Weights of a small image classifier.
Model: 1.92M parameters, 64-pixel images, arch resnet_bottleneck, norm batchnorm, activation relu, depths [2, 4, 4], widths [128, 256, 512].
Data: trained on photos of plants and fungi (iNaturalist), 90422 training examples.
Rows from block 7 of a small image classifier, named by matrix and row number. Rows with one number belong to one channel. Each number is 200 + 40 x the weight over its row's rms, rounded and kept within 0 to 999. All counts start at 0. After the name is the row's rms in percent of the matrix's.
After each channel's rows are labels from the 100 images, of 14976, where the channel reaches its highest value: "patch colour" is the nearest of a few named colours to the mean colour under the peak. Only what is clearly more common there than usual is listed. The data: photos of plants and fungi (iNaturalist).
# convs1: 3x3 conv (model.blocks.7.convs.1.weight, 128x128x3x3, each kernel summed), inputs 0-63
# convs2: expand pointwise conv (model.blocks.7.convs.2.weight, 512x128x1x1, transposed), outputs 0-63

convs1.41,112,280,139,185,226,173,208,212,171,191,187,199,215,163,215,219,193,164,169,163,282,118,211,192,187,213,269,201,237,204,168,194,166,197,233,167,210,249,326,88,220,148,144,223,195,179,209,191,198,184,240,188,205,162,183,256,156,203,183,163,277,285,217,208,218
convs2.41,104,159,143,191,254,188,213,181,206,202,68,183,175,177,212,188,194,194,176,227,187,249,152,167,173,117,67,205,204,214,147,202,172,203,195,211,176,243,93,204,251,207,182,189,267,212,200,195,232,144,188,185,175,163,143,205,199,190,198,197,241,235,211,177,230
patch colour: cyan; blue

convs1.24,093,206,238,246,231,215,160,194,219,238,244,193,254,176,182,155,214,211,247,283,168,211,201,242,143,154,247,215,195,195,174,262,198,255,196,179,253,267,201,247,203,252,160,160,204,171,172,204,244,220,197,204,231,146,251,165,188,232,231,197,132,252,231,192,166
convs2.24,103,212,173,192,227,184,163,191,203,205,141,208,185,192,205,241,199,194,191,160,210,136,213,151,201,255,195,199,199,190,244,200,168,202,199,189,198,188,200,187,161,191,179,196,153,193,216,207,216,183,209,158,203,193,201,161,196,202,211,208,189,160,208,198,267
patch colour: cyan; blue

convs1.113,094,180,201,214,218,119,232,317,212,95,191,207,206,205,302,173,164,200,233,175,140,292,270,163,258,208,211,209,184,222,211,209,174,242,214,231,180,218,244,125,227,226,187,162,220,211,215,176,178,248,254,234,187,181,215,236,179,191,198,259,164,219,297,212,135
convs2.113,085,186,275,200,176,172,215,172,184,206,234,193,197,183,154,193,210,195,153,233,170,123,94,159,184,186,249,219,193,133,159,200,179,191,200,181,182,156,185,192,206,192,193,216,179,152,197,218,225,143,190,171,176,224,228,180,198,192,192,192,248,156,184,181,91
patch colour: cyan; blue

convs1.18,055,258,247,210,133,183,180,196,227,204,155,195,254,199,218,217,242,272,191,181,189,196,169,177,239,252,228,217,194,278,307,262,252,219,239,238,182,215,207,189,225,165,195,175,195,180,176,259,212,188,228,181,248,216,151,155,266,187,231,134,177,230,244,244,117
convs2.18,124,191,198,210,231,188,186,213,179,200,209,205,182,194,217,213,191,211,129,269,151,147,234,201,163,204,225,218,196,192,229,203,198,206,195,168,233,214,227,212,162,200,245,228,181,146,177,174,208,196,215,128,334,225,115,206,195,199,209,197,225,187,334,155,164
patch colour: blue; cyan

convs1.86,114,214,116,188,161,276,186,178,218,143,283,141,151,246,134,219,183,167,205,266,195,199,198,191,280,191,257,204,253,213,223,202,220,224,221,205,217,217,192,205,207,211,251,208,203,222,153,204,206,231,226,214,238,128,228,195,234,176,173,190,156,193,219,226,137
convs2.86,095,217,223,206,28,208,183,198,198,178,199,195,188,261,213,194,192,201,205,232,180,197,154,174,233,198,206,182,201,194,121,205,176,199,201,105,216,181,241,212,192,201,131,184,136,230,140,178,176,151,201,174,216,191,216,146,191,192,195,189,177,194,195,163,201
patch colour: cyan; blue

convs1.93,114,203,150,189,145,237,179,174,163,189,221,381,198,229,259,127,190,241,167,162,155,190,235,200,191,185,232,200,183,235,248,271,186,259,197,173,226,189,166,147,183,289,129,184,198,147,144,225,217,177,229,203,228,179,200,225,217,281,134,179,158,204,212,204,147
convs2.93,109,207,168,203,205,182,232,216,207,211,125,188,202,162,188,192,214,187,206,148,214,192,181,295,197,195,201,178,198,195,376,191,201,196,194,158,60,222,181,211,197,196,175,215,158,184,228,225,154,256,212,124,191,169,292,205,209,203,191,188,173,216,221,169,185
patch colour: cyan

convs1.125,110,206,284,172,223,122,162,136,210,190,182,180,187,173,212,218,192,180,204,310,185,159,181,231,128,252,308,211,201,187,149,204,144,206,191,260,211,223,164,154,194,278,257,181,196,199,274,205,136,235,203,143,202,192,152,183,202,298,218,181,240,210,223,195,250
convs2.125,106,189,329,186,194,210,209,185,200,203,149,200,250,213,142,175,197,189,242,205,210,97,160,269,159,261,99,195,200,202,221,204,196,220,203,145,181,217,162,201,160,194,150,192,202,162,171,184,213,248,185,198,268,228,208,187,181,193,187,200,339,166,198,202,251
patch colour: cyan; blue

convs1.35,077,225,162,210,206,199,146,203,176,182,162,127,171,224,176,150,293,174,258,200,205,217,269,185,216,203,265,227,223,221,244,103,228,193,212,209,163,205,196,214,161,208,158,206,183,189,210,199,166,309,172,204,204,200,165,303,278,179,202,177,260,135,182,209,187
convs2.35,093,187,220,197,352,253,230,200,184,191,180,209,184,172,146,199,197,195,167,94,252,176,142,235,231,266,206,204,177,164,143,196,208,208,204,155,182,292,178,180,204,202,151,185,178,156,155,151,230,194,198,254,179,159,344,248,191,205,200,205,181,235,226,222,219
patch colour: cyan; blue

convs1.119,081,159,138,164,224,265,191,242,229,170,137,195,128,199,174,211,269,173,194,183,207,175,78,211,189,159,138,209,265,215,225,221,184,235,211,258,225,216,168,212,228,245,183,101,210,152,188,230,199,251,200,161,205,161,149,123,190,109,170,233,233,109,177,223,218
convs2.119,097,190,267,195,97,232,188,233,190,200,215,197,197,141,232,203,187,189,190,228,204,274,196,152,201,168,152,195,191,212,176,202,202,205,195,190,170,197,223,186,173,207,240,209,196,144,246,171,110,141,224,315,184,212,271,194,198,196,189,204,168,156,211,198,210
patch colour: cyan; blue

convs1.75,115,193,190,161,216,223,139,176,242,232,196,220,197,240,291,173,184,268,193,145,223,246,251,198,176,133,127,209,203,189,185,237,184,177,204,240,218,208,179,185,182,211,135,195,197,141,165,205,200,177,200,209,210,224,212,261,255,143,198,161,215,224,289,210,167
convs2.75,101,230,193,191,190,324,195,169,201,198,233,192,164,202,151,240,196,199,173,229,229,128,198,167,201,213,201,185,186,193,238,194,191,190,196,132,159,131,191,210,140,203,191,188,182,132,151,178,125,209,186,239,257,136,100,210,185,201,193,200,169,210,182,205,206
patch colour: cyan; blue

convs1.83,100,190,157,202,185,248,170,170,171,271,188,291,139,195,198,206,139,254,287,209,202,166,206,204,173,149,205,196,208,221,173,166,197,173,250,180,203,202,200,200,231,238,128,180,212,159,296,208,271,257,225,227,197,216,135,188,200,173,89,249,198,212,173,204,133
convs2.83,100,188,179,207,202,173,208,184,208,193,153,192,200,184,206,193,203,196,211,191,177,169,111,217,195,260,184,191,203,165,194,203,201,199,187,138,75,162,195,193,177,180,236,204,260,229,218,196,152,221,193,197,191,246,207,234,194,206,198,199,263,191,192,163,177
patch colour: cyan; blue

convs1.8,095,218,172,117,184,179,170,226,236,136,92,188,179,237,202,207,208,137,210,194,202,126,224,174,166,275,171,180,226,242,196,159,183,180,221,178,221,247,199,178,194,236,156,250,236,118,276,188,282,214,228,127,210,220,101,220,170,196,132,194,160,201,181,218,267
convs2.8,100,177,118,196,197,220,209,202,197,216,265,192,183,163,188,175,197,202,253,183,211,234,211,243,210,205,241,227,212,213,212,206,204,203,207,205,206,242,244,190,362,202,211,192,195,207,314,246,354,133,199,176,194,95,211,164,205,189,207,196,138,164,222,194,206
patch colour: blue; cyan

convs1.71,058,223,188,222,236,271,127,176,241,144,243,181,177,186,231,155,225,219,193,204,215,190,240,254,181,174,180,198,192,198,204,212,205,225,196,227,186,200,176,151,207,108,245,206,170,194,202,216,219,163,222,209,238,158,195,252,216,170,286,221,227,236,220,240,183
convs2.71,099,195,204,195,212,238,226,186,209,200,234,214,150,222,200,185,202,195,139,141,184,247,335,74,204,138,161,202,201,181,200,200,198,212,199,163,180,184,220,199,192,192,193,214,152,263,212,191,88,153,198,173,192,345,179,196,199,198,189,198,193,136,181,179,262
patch colour: cyan; blue

convs1.36,089,243,167,164,189,194,252,198,210,248,188,273,212,183,215,158,103,295,164,279,220,161,218,207,275,142,197,220,212,203,168,198,225,222,184,138,241,194,166,188,271,204,205,225,206,197,218,203,246,165,206,203,236,156,215,321,155,170,226,238,192,202,183,221,179
convs2.36,093,195,189,197,172,222,173,281,188,200,172,200,213,210,189,233,188,201,165,133,194,217,228,167,215,124,134,193,189,223,228,185,164,207,203,128,126,194,189,192,241,204,207,202,270,320,320,197,150,160,187,217,173,170,210,248,194,205,185,203,191,161,256,151,76
patch colour: cyan; blue

convs1.87,131,246,178,170,226,142,223,145,196,224,218,245,184,199,241,241,163,212,194,140,290,254,142,175,257,102,227,205,148,198,230,214,191,160,196,205,201,207,207,216,141,202,186,244,223,160,114,174,177,146,183,203,221,246,256,242,122,183,219,205,206,175,180,195,180
convs2.87,111,186,195,196,164,212,189,168,193,205,185,196,217,228,206,212,204,197,216,167,215,156,298,271,158,228,218,200,199,144,214,197,223,203,201,218,193,177,194,204,166,189,230,200,148,200,181,165,159,217,197,151,202,209,122,160,208,202,202,206,249,159,159,219,154
patch colour: pink

convs1.118,107,248,253,206,237,237,163,263,141,215,226,184,211,197,192,198,196,216,160,188,169,235,210,209,206,114,232,195,196,214,183,159,215,216,167,191,198,243,256,144,191,141,204,227,212,211,182,233,188,274,185,202,205,222,211,250,278,253,214,197,242,163,216,214,162
convs2.118,094,234,161,199,173,70,192,210,203,187,189,201,185,238,184,241,193,194,206,84,206,202,213,209,185,140,193,207,187,218,220,203,209,198,200,126,150,221,179,205,202,208,189,196,110,258,171,177,111,197,197,127,236,77,219,210,192,204,201,194,82,242,136,185,105
patch colour: cyan; blue

convs1.126,113,185,261,185,166,185,206,224,172,218,177,201,161,200,176,313,252,234,216,248,241,195,312,190,174,233,178,198,236,205,284,125,227,193,195,192,167,188,212,198,253,173,222,182,219,207,344,200,163,245,229,133,195,158,112,156,176,250,193,231,302,166,224,206,283
convs2.126,108,204,152,204,264,190,219,181,182,190,127,197,147,184,156,215,201,201,215,302,189,234,105,296,162,155,168,171,208,137,142,196,173,196,202,98,259,175,208,207,53,189,218,206,162,114,191,190,229,187,208,303,213,86,242,216,203,193,192,207,178,176,215,226,199
patch colour: cyan; blue

convs1.34,115,211,160,208,201,225,219,213,209,165,217,269,223,183,270,118,208,222,148,114,207,266,287,191,214,269,217,196,196,202,158,221,197,257,188,134,229,161,189,231,255,166,227,194,222,178,223,195,165,264,201,223,175,176,176,230,179,209,136,208,123,243,104,198,109
convs2.34,097,189,265,201,184,150,215,193,213,200,182,201,167,228,202,215,182,208,192,135,212,117,126,213,234,219,196,202,207,176,197,196,209,193,190,126,208,167,195,198,196,201,213,200,208,251,180,229,136,374,211,144,215,144,202,247,197,196,202,217,158,198,119,163,168
patch colour: cyan

convs1.112,108,159,164,174,208,170,227,83,179,255,201,215,199,192,121,179,193,213,236,234,219,176,232,216,233,256,272,240,139,211,186,235,213,173,207,267,197,222,180,212,246,195,277,279,191,208,149,201,186,173,209,207,193,189,157,242,182,172,181,207,158,284,140,201,180
convs2.112,090,221,162,201,87,175,190,246,203,206,168,191,166,171,163,189,185,195,202,207,178,185,235,163,198,155,167,200,186,149,159,206,192,201,199,173,118,260,214,201,214,193,169,194,177,249,287,200,238,107,178,55,210,145,193,151,198,205,193,199,212,183,78,217,181
patch colour: cyan; blue

convs1.88,074,184,184,240,175,224,157,262,200,184,229,214,231,218,266,122,231,203,184,223,146,251,252,206,246,154,178,219,248,193,153,136,172,245,191,225,180,182,226,235,202,171,193,204,186,172,235,231,179,273,179,204,179,271,202,164,157,203,291,221,192,191,202,177,226
convs2.88,099,168,162,190,212,211,169,164,192,194,217,198,245,247,182,222,194,192,177,273,198,169,182,172,203,254,258,217,196,203,193,206,203,204,199,234,251,136,165,184,130,200,208,180,250,172,205,202,185,174,196,177,146,268,238,218,197,196,199,195,235,232,249,303,289
patch colour: cyan

convs1.78,137,193,173,222,261,228,160,171,211,257,221,189,189,212,203,132,205,274,212,203,265,263,245,168,223,212,155,190,193,173,195,214,211,197,211,215,215,248,213,238,186,245,120,140,177,178,155,128,173,186,205,182,202,112,250,191,102,205,164,168,174,232,230,195,127
convs2.78,102,160,171,198,256,248,189,228,212,210,196,200,218,210,216,203,203,203,193,237,212,112,157,243,183,176,203,187,198,186,229,199,212,189,206,181,214,141,185,205,148,207,141,207,199,212,148,190,266,158,199,128,211,173,208,257,200,203,210,194,243,227,265,198,162
patch colour: cyan; blue

convs1.77,094,162,194,197,165,245,178,181,286,172,131,183,143,216,177,155,253,204,178,151,175,235,253,268,212,212,193,199,179,213,226,221,147,146,185,241,213,243,200,175,187,198,212,185,196,208,116,193,234,199,193,154,198,260,116,162,102,194,168,210,183,156,273,219,183
convs2.77,097,159,164,193,123,143,192,175,201,196,223,200,168,201,191,174,181,212,176,233,185,188,156,197,128,118,176,213,210,193,103,203,182,193,192,116,154,157,110,206,194,195,220,197,188,107,204,181,254,192,190,156,187,235,231,165,194,194,188,193,200,220,337,164,167
patch colour: cyan; blue

convs1.101,093,185,186,224,135,176,239,162,275,129,177,211,191,178,246,114,215,252,130,209,170,140,137,135,152,185,214,215,183,188,265,234,207,178,190,166,165,153,120,216,181,143,209,129,203,197,134,193,166,157,170,205,217,192,174,132,132,125,131,257,214,194,155,184,234
convs2.101,095,181,289,201,224,75,268,287,194,202,171,203,175,203,182,174,205,213,223,275,201,138,201,209,289,173,157,198,203,100,200,201,168,196,207,207,221,165,188,193,181,200,260,208,182,201,201,228,129,164,200,175,198,160,354,173,203,202,213,200,192,238,236,213,155
patch colour: blue

convs1.85,084,235,162,147,211,137,208,237,232,133,110,217,212,165,275,167,220,119,192,125,194,242,273,179,204,158,198,200,223,202,187,148,231,193,168,143,190,216,201,206,167,208,219,243,204,269,211,180,204,204,213,155,168,152,173,144,137,176,232,248,195,158,207,173,181
convs2.85,103,184,186,194,114,203,193,226,185,189,202,201,174,201,191,179,204,196,172,86,211,156,150,115,196,136,243,191,202,175,176,192,197,199,195,144,229,101,190,202,134,200,204,226,143,169,228,173,123,120,200,206,193,151,330,131,203,201,197,190,154,219,190,198,173
patch colour: white; cyan

convs1.110,094,138,180,163,164,289,157,242,223,179,345,185,200,227,145,221,209,156,181,182,147,181,173,195,159,146,144,193,220,196,225,244,135,222,181,215,218,200,174,239,238,184,246,130,177,159,205,198,213,140,241,219,246,198,302,166,240,166,213,206,168,254,192,225,187
convs2.110,097,217,196,201,276,170,272,194,181,210,218,198,204,230,190,204,194,190,211,201,182,286,230,105,220,254,235,192,188,207,220,205,167,195,189,162,213,257,179,217,176,188,139,206,260,234,177,197,309,194,191,240,195,173,291,268,191,207,205,197,248,160,230,233,282
patch colour: blue; cyan