{
  "arch": "resnet_bottleneck",
  "dataset": "photos of plants and fungi (iNaturalist)",
  "horizontal_flip": true,
  "hidden_act": "relu",
  "avg_pool_shortcut": false,
  "loss": "cross_entropy",
  "init": "orthogonal",
  "max_steps": 27200,
  "warmup_steps": 540,
  "weight_decay": 0.03
}
Rows from block 6, named by matrix and row number. Each number is 128 + 32 x the weight over its row's rms, rounded and kept within 0 to 255. All counts start at 0. Numbers have three digits each. After the name is the row's rms in percent of the matrix's.
# short0: shortcut pointwise conv, stride 2 (model.blocks.6.short.0.weight, 512x256x1x1), inputs 0-63
short0.205 112:155141135100129136110153132105120115080144136086174132120128141166193110125143194105121079120138086125126132199136121127169133052123101182117103094126143179116130094098094159117085105130063195
short0.206 119:137114112130147133111143105081111114163128111207136105147115096110117139192102148094104113146096066124099153150135139138077111148101132085066124128121131135122102115092131150131160108163116067
short0.207 121:206159161094127143078150105211134136119129114105098145089055142142110089174131093101128091117114153139198086128132116133145119129070129144131189095107155186086117024128133091099182198175135116
short0.208 030:120080113120065103094116124177150095114132100164118163054096139135133082119133076107152114137109064095115120100153123112093129117096074109116187074236135152114139086130139100150205205139108157
short0.209 119:115101130117132158146107126123103163137158122149098162124122104166159106069120095119198174109142107132148118138112109131083122099096088136131174126173063133141119152109115137091120124120074106
short0.210 121:128142130099115077085091115122071162131125136098094096163068123121116148168104129131123145117171121145147117211121165064208055128118157156172038124126110086114058098074124112156087183133129093
short0.211 030:149134085119070129152110065132192119123165078089125125172082091141124177077176116105067143099115116122119165135045176151157120111132104162104128084120128143142132039112152074065137122155149177
short0.212 150:119092104085097054105131145126114144193151125134130116123182155146111099221156110103081134166093094161103163119182142097095159149098169144138155092149109160105128128096128104106187105087113095
short0.213 024:104119150117084143107132139129184141133129086102158087140210122137133121150119123057114101118091134157076120155121198114175109158132127127082108155141137043113111113118143073125104091217145132
short0.214 020:072129118103124067153126072144120176097126124131161141126105101129108121161123110124198170143142143146126152092180139122154125118110142137124146130147115131140114000146127113132065157150137100
short0.215 107:138132110095133105074124136113162108104170136108174110180165110087080148110104111142131152130046095103028153171086153110111142137130146092120109127155107074149111094108144158151144108194181048
short0.216 133:059079113190130182136149116176108144137080144134080123143115116118103154143081134160093103112071168126181153088216108148072084135123195126125127150149140185115155171137113067163097102122129128
short0.217 103:199041114092185114122121101153117122179131112081095126138142166068160119130155111102096159067189107076104100160070119052102078125104153124160166125129111108117142071109114130154129149125135086
short0.218 021:135033131154110106161142048198111142088142122184097038137123068134144089088149089092150112122157145128122088110125152083148105131097104106099100092124146095140135063093116124122073111151119087
short0.219 150:113118068102139126143098124073155151135121156101091130203207110121175106087137130159092128144105098166123150179143112089131084071094151087156108142071197134124099196123140109104081124133117110
short0.220 083:136131155112072090105125126119154129079104163101148157161102120104208161115131093150120129068133136134116166135165176137130077111107144149137173046073131104125104165100156147168168158090067146
short0.221 156:109109111124116156099075131127169138065091090143094143084117133127100113135111140154114113111143167146214144165194094162135211128144156092098158121168016108114078082121181197125088122115109115
short0.222 115:156146242120065117175119184104154122148226104124118131126133162105146118139169168086173123112127144128178115181152079143104065125117070122146081110169155131145130071078117177174147148076130138
short0.223 033:109143101104111159131112058099103175116165149158114062135125136170046098103011162143178147124141158140079117123123100164157146153189123058131063147138140145140143067131161120123196111135107125
short0.224 019:198138156072116111160121133153097158094154087146137127133150143128064098094092113126138144171094186095145096100118094121066138173096166146113153154075150170160132077117136135117128085123138109
short0.225 153:132149116098150107079125138118143085118077112147108158136101114143136188226159125130106135152131104168106093113120169138068095186098150166133130083125124133176154163156140151168143154083167124
short0.226 143:118138106146133140130134157102124143086121111202167130108110151123112255094117159180126132121123077146101144160123160133121115143139111135080100150090143104160126145079106152057114139134105124
short0.227 139:108112078181089150118155144113149130100138164155115140138130140093109110095126131125143148121214141090129122153254147065107120171116128167110130210141104137083120165137142125148115113156143144
short0.228 131:143135090109168173079135137153138130127125079158155114101159137167144080121116167120114220124104180147050083188120147162128104111160127165104100150125093108125151132106107111097086177095063123
short0.229 138:119099180146109093100154107174124146146077129086176101099122139141083120127118073116160123101160142104133124098183094045101089094121157126091208095130093087196116189096080119054096157137118115
short0.230 147:148161138111186107117102090136149081134077086115128160131132180170140103089148108150097122185137133133129119119152074107082128081114127105163166140160234126144203128087169111119174125079154091
short0.231 116:158152135120116095106116106150118132152112171152119057071111083141109131120082084079132149102135155091175125095083080119171167054135106165119139119110126151068169105104134124173206134131155201
short0.232 132:093103119138095079113119136148136146124100085167139127133209120121149130124114131129121234105114207139107099078086122205120152131089117173065098120154106165121136115064148111109158116115072093
short0.233 081:169129038029186112154143089177084138189107117134119112088089153139119118154099139112150125114106156163113107081087100128127142165141106114131106142124170163144095051138108105206136120155129132
short0.234 122:171097078133117131127115116105067135079140126087146124139106129147078137064165188127114099153133037152089119140074156051100132108110135140155130134149072056104140170113094135100129066143095098
short0.235 112:168129124085152088144139129126115064210117134131114090092122161124122155142112124159133107109164156157128132096164093168123208125123111126082104096110099126188167194186118126134255144138133154
short0.236 080:099095110148102123121138128158170116147131125179092110105111112098083124101137087206129107122119104080135189111134144113107172162112093169155122132122116123166120118065104183102153150163137167
short0.237 015:078105107143198125118096100085118144083113110120088076094133193066126086129108111191081146157120135172134215153084179136115107061036090093111096076087100124088166086129101086098056107108170142
short0.238 106:157114079162156141146118173114098138138099104159104225133096116067140094156197108139134137125096068092168094121139131112122085107209089149169137120106181138150153000060127119205133139130069146
short0.239 103:122118111150120148160144116053112132110156096116079160105106127094134133107106124094075106113135123104150145152069065058097125184077098158086120136115168118125130039091129144156139113089121073
short0.240 141:110133113134099124116128197182120163248095077139073212136114156131135129098155102179100154115098091116127131146100197092098145107133172112135118097130123123147128097151127099092084140163147132
short0.241 116:087153122123074122096118164167140102127136125194132137155108169097102114111104130080126129132157123117101137104141130146136162255088175125149124170088123086132123058141142121100147115178087114
short0.242 019:122082078113156101143140089169135140143142083132128129085147101086119137105145113148100116129045151108056088095135143109115080104154143187133134066111145092130100066126149081156129117091076086
short0.243 029:139100040146091132139145130183109111111142127140140122122063171146049139147099086151085096137118130183083173112110113142121127105107086143112116155132054130101126072145168134175124156088093157
short0.244 023:138144105129125162127090127065121087104145171158092104111123157076138131167159140114086087124124134119064086135165114147120135079154106094125074173123155104144113136101084138141195158102122129
short0.245 036:107159108133087103099108101163180157171147105118114150146102113141120160098121111101047125111145117152098181167109171091148097139097104135103098070144125152153153031153147091110132081114130142
short0.246 053:105108115169179088137072101146152167113184107147083080097154134116084089117115150157140079155154106126139200127150115165116111103122170111064138087111124118146106018160131097069078132066107152
short0.247 103:118108154105153135123161156078134160133164146189101129141115153198151193177127208063119121102076162099154135162157108176118121142121103084093142164124148116078145014152126060150126177107090164
short0.248 038:151149127095127092151187121134080129149147215203160182123155155140241165123117113141114147164115062114122162110176148073131150143091125102157093074136120076188155189140154116108135102186094080
short0.249 031:088086138140160180122133122150130139180145134163126160117161142205108087148061129163143127125083086139062145059129132099175101163130092090109140112099164121120165069168144130145129144142144117
short0.250 104:128144118122145109206100158126088110129164105105118094152155098146099101126128097057158113171088109115089130144090104073088129133145143191125151170091095158192112108098106082047112147157088087
short0.251 140:117119204114098121102084153113085107112131132121142228103156107123099182123065114128155128145139155076161122137102131073128087107147159140145107118143104149137088150079173090105105089099136118
short0.252 046:140184149111138094134149110114170143137188161106107105149104101183187183135087135140116114102095101153152146168057175120134116114107096115117121095138161157101143102153161118094206088120162136
short0.253 037:111154112117098134102116173159181145115170145159098149139109132162124116120085200129086160136080113148168137127115117154152162185072033151117103162062146115180128119176127174110103148156176074
short0.254 011:080148109099155158144142088107127155072156080104111037118142120160155095117128109143140099139149147201128084141117132154156105123119122122123138149125123124153089079110085128104188160150085115
short0.255 145:112125129122111123119134184151058114156089063146115116154093121115180104135166145102145140135121080144160192158066095099157138091114154084158101134188140141166084118090127142088135119152137128
short0.256 080:106093107139100151076099083081106136067075100150120146157111138163056090131142108135123136157126179122102170153094167131109170135132146198119121138077131162110113249146101103152134113104200084
short0.257 019:155026124102164119135140109074098131136142098143117129104157091168128144151161107136127159119130136092135076075167148116133134171144094140100151074082103078075097115111136142122111121151135129
short0.258 144:233138150149089077172121075135137067160153156080079091153119128084170145170108142176133129131131133124182143108167111102117150105153072088134142106149080096115163070094113186129118142175139096
short0.259 023:118147096119072146165117083117154149051152092092088117094188141160154077116100111142147184156162124156129131122156135141139143127094127103129162169114110102112096099154119145117114069172124156
short0.260 104:113137122167131131135095152156142121122064174126113144182167112128110125131039105082129198114119116149050093095140125144135119135201151145139119196115133152096113145046129129184167128128132145
short0.261 131:156122132162198147123143127115197121196066095159115147122121107145133089138164155122100142155128115111159096175100056111108112132113175132131088121094096109126124140155105090125120095149110193
short0.262 116:144154093097089097087123097108140113161087169116174146174111141136107163141085096170097112102135224117108140126160121187167099122112101200109103108117127056129106195166133179124164148169072126
short0.263 017:109146141166120126124151161076123130096145143138076106142098122127101136100215117093099134046165142136075128136093131141122090146159134106172128112122139122145165021148126088082148200137121122
short0.264 113:152178146072106106052131129149115179116157171100129109105110135146062116091127180115134056157127162162173148103118124172171121154137098192095085085117076122068136138126148143133114080224112136
short0.265 131:135135126131057122128120096128110094159106120120104107120146107094135124098028141152117144128140138147104100126139110142169099136164094125127129115137129136125130106129159157131146122147138125
short0.266 124:140148094072187173109105108127127160076157110086105148113090132114137120101140194121121171140150161130074133193129090116123077089129137099109182189129142208143075064142144133085133090169142169
short0.267 029:130195144135112113147168153130168121150170168148104071144100106191192152143066126154083137120104079141143158147090150130138115145076088123129083070123153170111137072167166126096193119123147141
short0.268 021:108138142168135150117115092067158102139095109107096098135124151125124147090088110079120113151125133170153114122054133155131136147144116187158205005132097182110122085153134120133138088171186091
short0.269 027:129144114111172201133115126176139124113161146087146123166132134126148177132077144105062155122096122197132211091133141116142095156130095103149115077069163149144164099195148147142199155119143074
short0.270 139:101129064177122089152047152174128130182103148133097109124064125183166121077111109237142145180107141111150109101119125177134135172145111170114079160105094127081097197151101147097155119096192103
short0.271 150:073142143137135081073133088135131128126097123093110162074131156143106125141095117107159080173067116159111124134129198114089114165147105137104123105124082151103147145118091125114131131103144119
short0.272 015:151143132099186134092186158112128142124222138169085162120119114093177149105102099160064125111135069094068104137127094070184140168095051113111156154091156128101131051147132073093056134115144129
short0.273 138:192125132132125133095071133111164146093145112154153170107049126133194120160107121181106165136190143116172135169131120142116145110141140131122127151173154115162151096102161146066125151144168102
short0.274 139:146161144157126153106093159114153110166172101158133103077108089128119155083164129116128163093121132165097111182150031165105119118183133123104112122112097159129123138123102130110153102095174068
short0.275 123:188115104167082136172169140101157143096106128106148116112122106129205147100109143164065212117119093127111096093096128022165115196123090128147081165117141102115074081099139162148087134153101125
short0.276 124:172129098144133101155127159142164169099162098085107100140168113119134109134102118077095145152169131131103143148153087110246122160110120195163069117100103109117167123115141137153145148151129105
short0.277 110:150136096158129078124168085100066197153121148165142131115147149143143138127127101124096093119105080079198121146163106142108090193119116108096110104158120177111090092087127140129132122156150063
short0.278 108:079175118085134105162105170140146142108081120105134185133131099113128110134123136184079139127129070114004161161133104185127159119078142134059107151146156148134131123115137121148111141102196099
short0.279 050:091196133126105103151152109147164134133186173121121066168088102189152171149054130131095113087117109157142152166056181131144115117088114124127094076111162167124147116161151118122197085120175149
short0.280 027:097152088113120105117169093156115151151150135140105094142079127134165076063104136098141104132148138219149150126164122072151121114156150086089164145102119069102137133061120113120145098101149172
short0.281 147:108095105142102144086124146135119121183115119103134114141121122096150122176105164088110170168105121102144095123152110143122095102106117119178108163115177132111106181079112122131156127112103144
short0.282 134:211148166123138140104161143114144047092119112180148109122136119085099081193144152095150141185191135093170165132195151165089080132092071085107161132072070125103136157087111155117118134140091094
short0.283 126:160172144130160123129135195167147119109091150167097153189148109123080116118088107174129139098142102142047135100147128205058152122125148114125134132130156153131127190122141136132166211077137088
short0.284 016:075102109095136103146120132106148146110126138154056169131131070105162118123123123084116146175173097154107156115094072099112161149103005136155084046149147176146124110129121096142130191059075130
short0.285 047:108077146104113132112190118114136145126149148136085143145132139126103059122187110191076091101158119178098098104083137148124068195138063139152164074084143085142119084124087129106076158136174157
short0.286 146:130135128169124132106147150105144117154074076103124124157072113154197117096153170109114131134115171139076196214119142180085106149137105160092082143101126166100129102165120159131067218135131104
short0.287 026:150190104105162130164122145210075097108083145091093121120134150164140099126062153178121078081068136119136170059098129114146113135098111118152074115130132073084200083103128095129132083094171133
short0.288 019:116079155084127104130086074132166116124120128123091141156153126121129110087112084140118160152137113067090186147159121132092033093105053155101147115153089111180087055132132096138186164216129149
short0.289 048:114176150123134081139157111140147131134189177122112064144119109195190190130091157145091129101102098148150152171090180132137099125101083127110098081122156125118137100170174130108203096095167121
short0.290 143:153126098069094174092131146161098105093136133150145145132107055152118102094111161095125128067158113132130132181097131111167112099112107152117114167145153164109122093105098166071162174084094131
short0.291 021:136180120145120078136120133103121216112116165065147066129057140129125101110176076094119111112130121082198170096090106110137150170112032104084129187171134144131119075149085110143089143099130125
short0.292 021:130134080126102129093152136094162151111164070110108175105203071138140131183121082096128136094124148127112054126131079083142169118175107161113170104169096128106139050132105103130126164129140141
short0.293 140:115102109124096084112134105138135111100108160129184137148177166083110091199142122119116129124097112142112087145183153098086178069145104147163157117161152086136159175112136157103150135200102103
short0.294 123:147188108107134162066125132122101116083135154159112169086108091084133172133149106189146181125099114142140125142110168172070123083112100116062118143123105156130105107075153152186145144139217104
short0.295 089:192108091127157135208058136116106122108096142145123094146097116146174121087081158164153115147137225120115150067122159164140109219156153139135077136120131134126136247177126122127163126089144125
short0.296 021:078135155147150130177140088061133137111131126111098133117221137115143146140104140099064099133076143075096113138153132103167125183113105136112086062134139140130123068117163093072039131190121129
short0.297 155:152105136060127107075110169096088149067188095142202122100153148134147139136125102123120136142105073196156107151129113124116113146084148124128099125118113174134153127136113175153103158166202143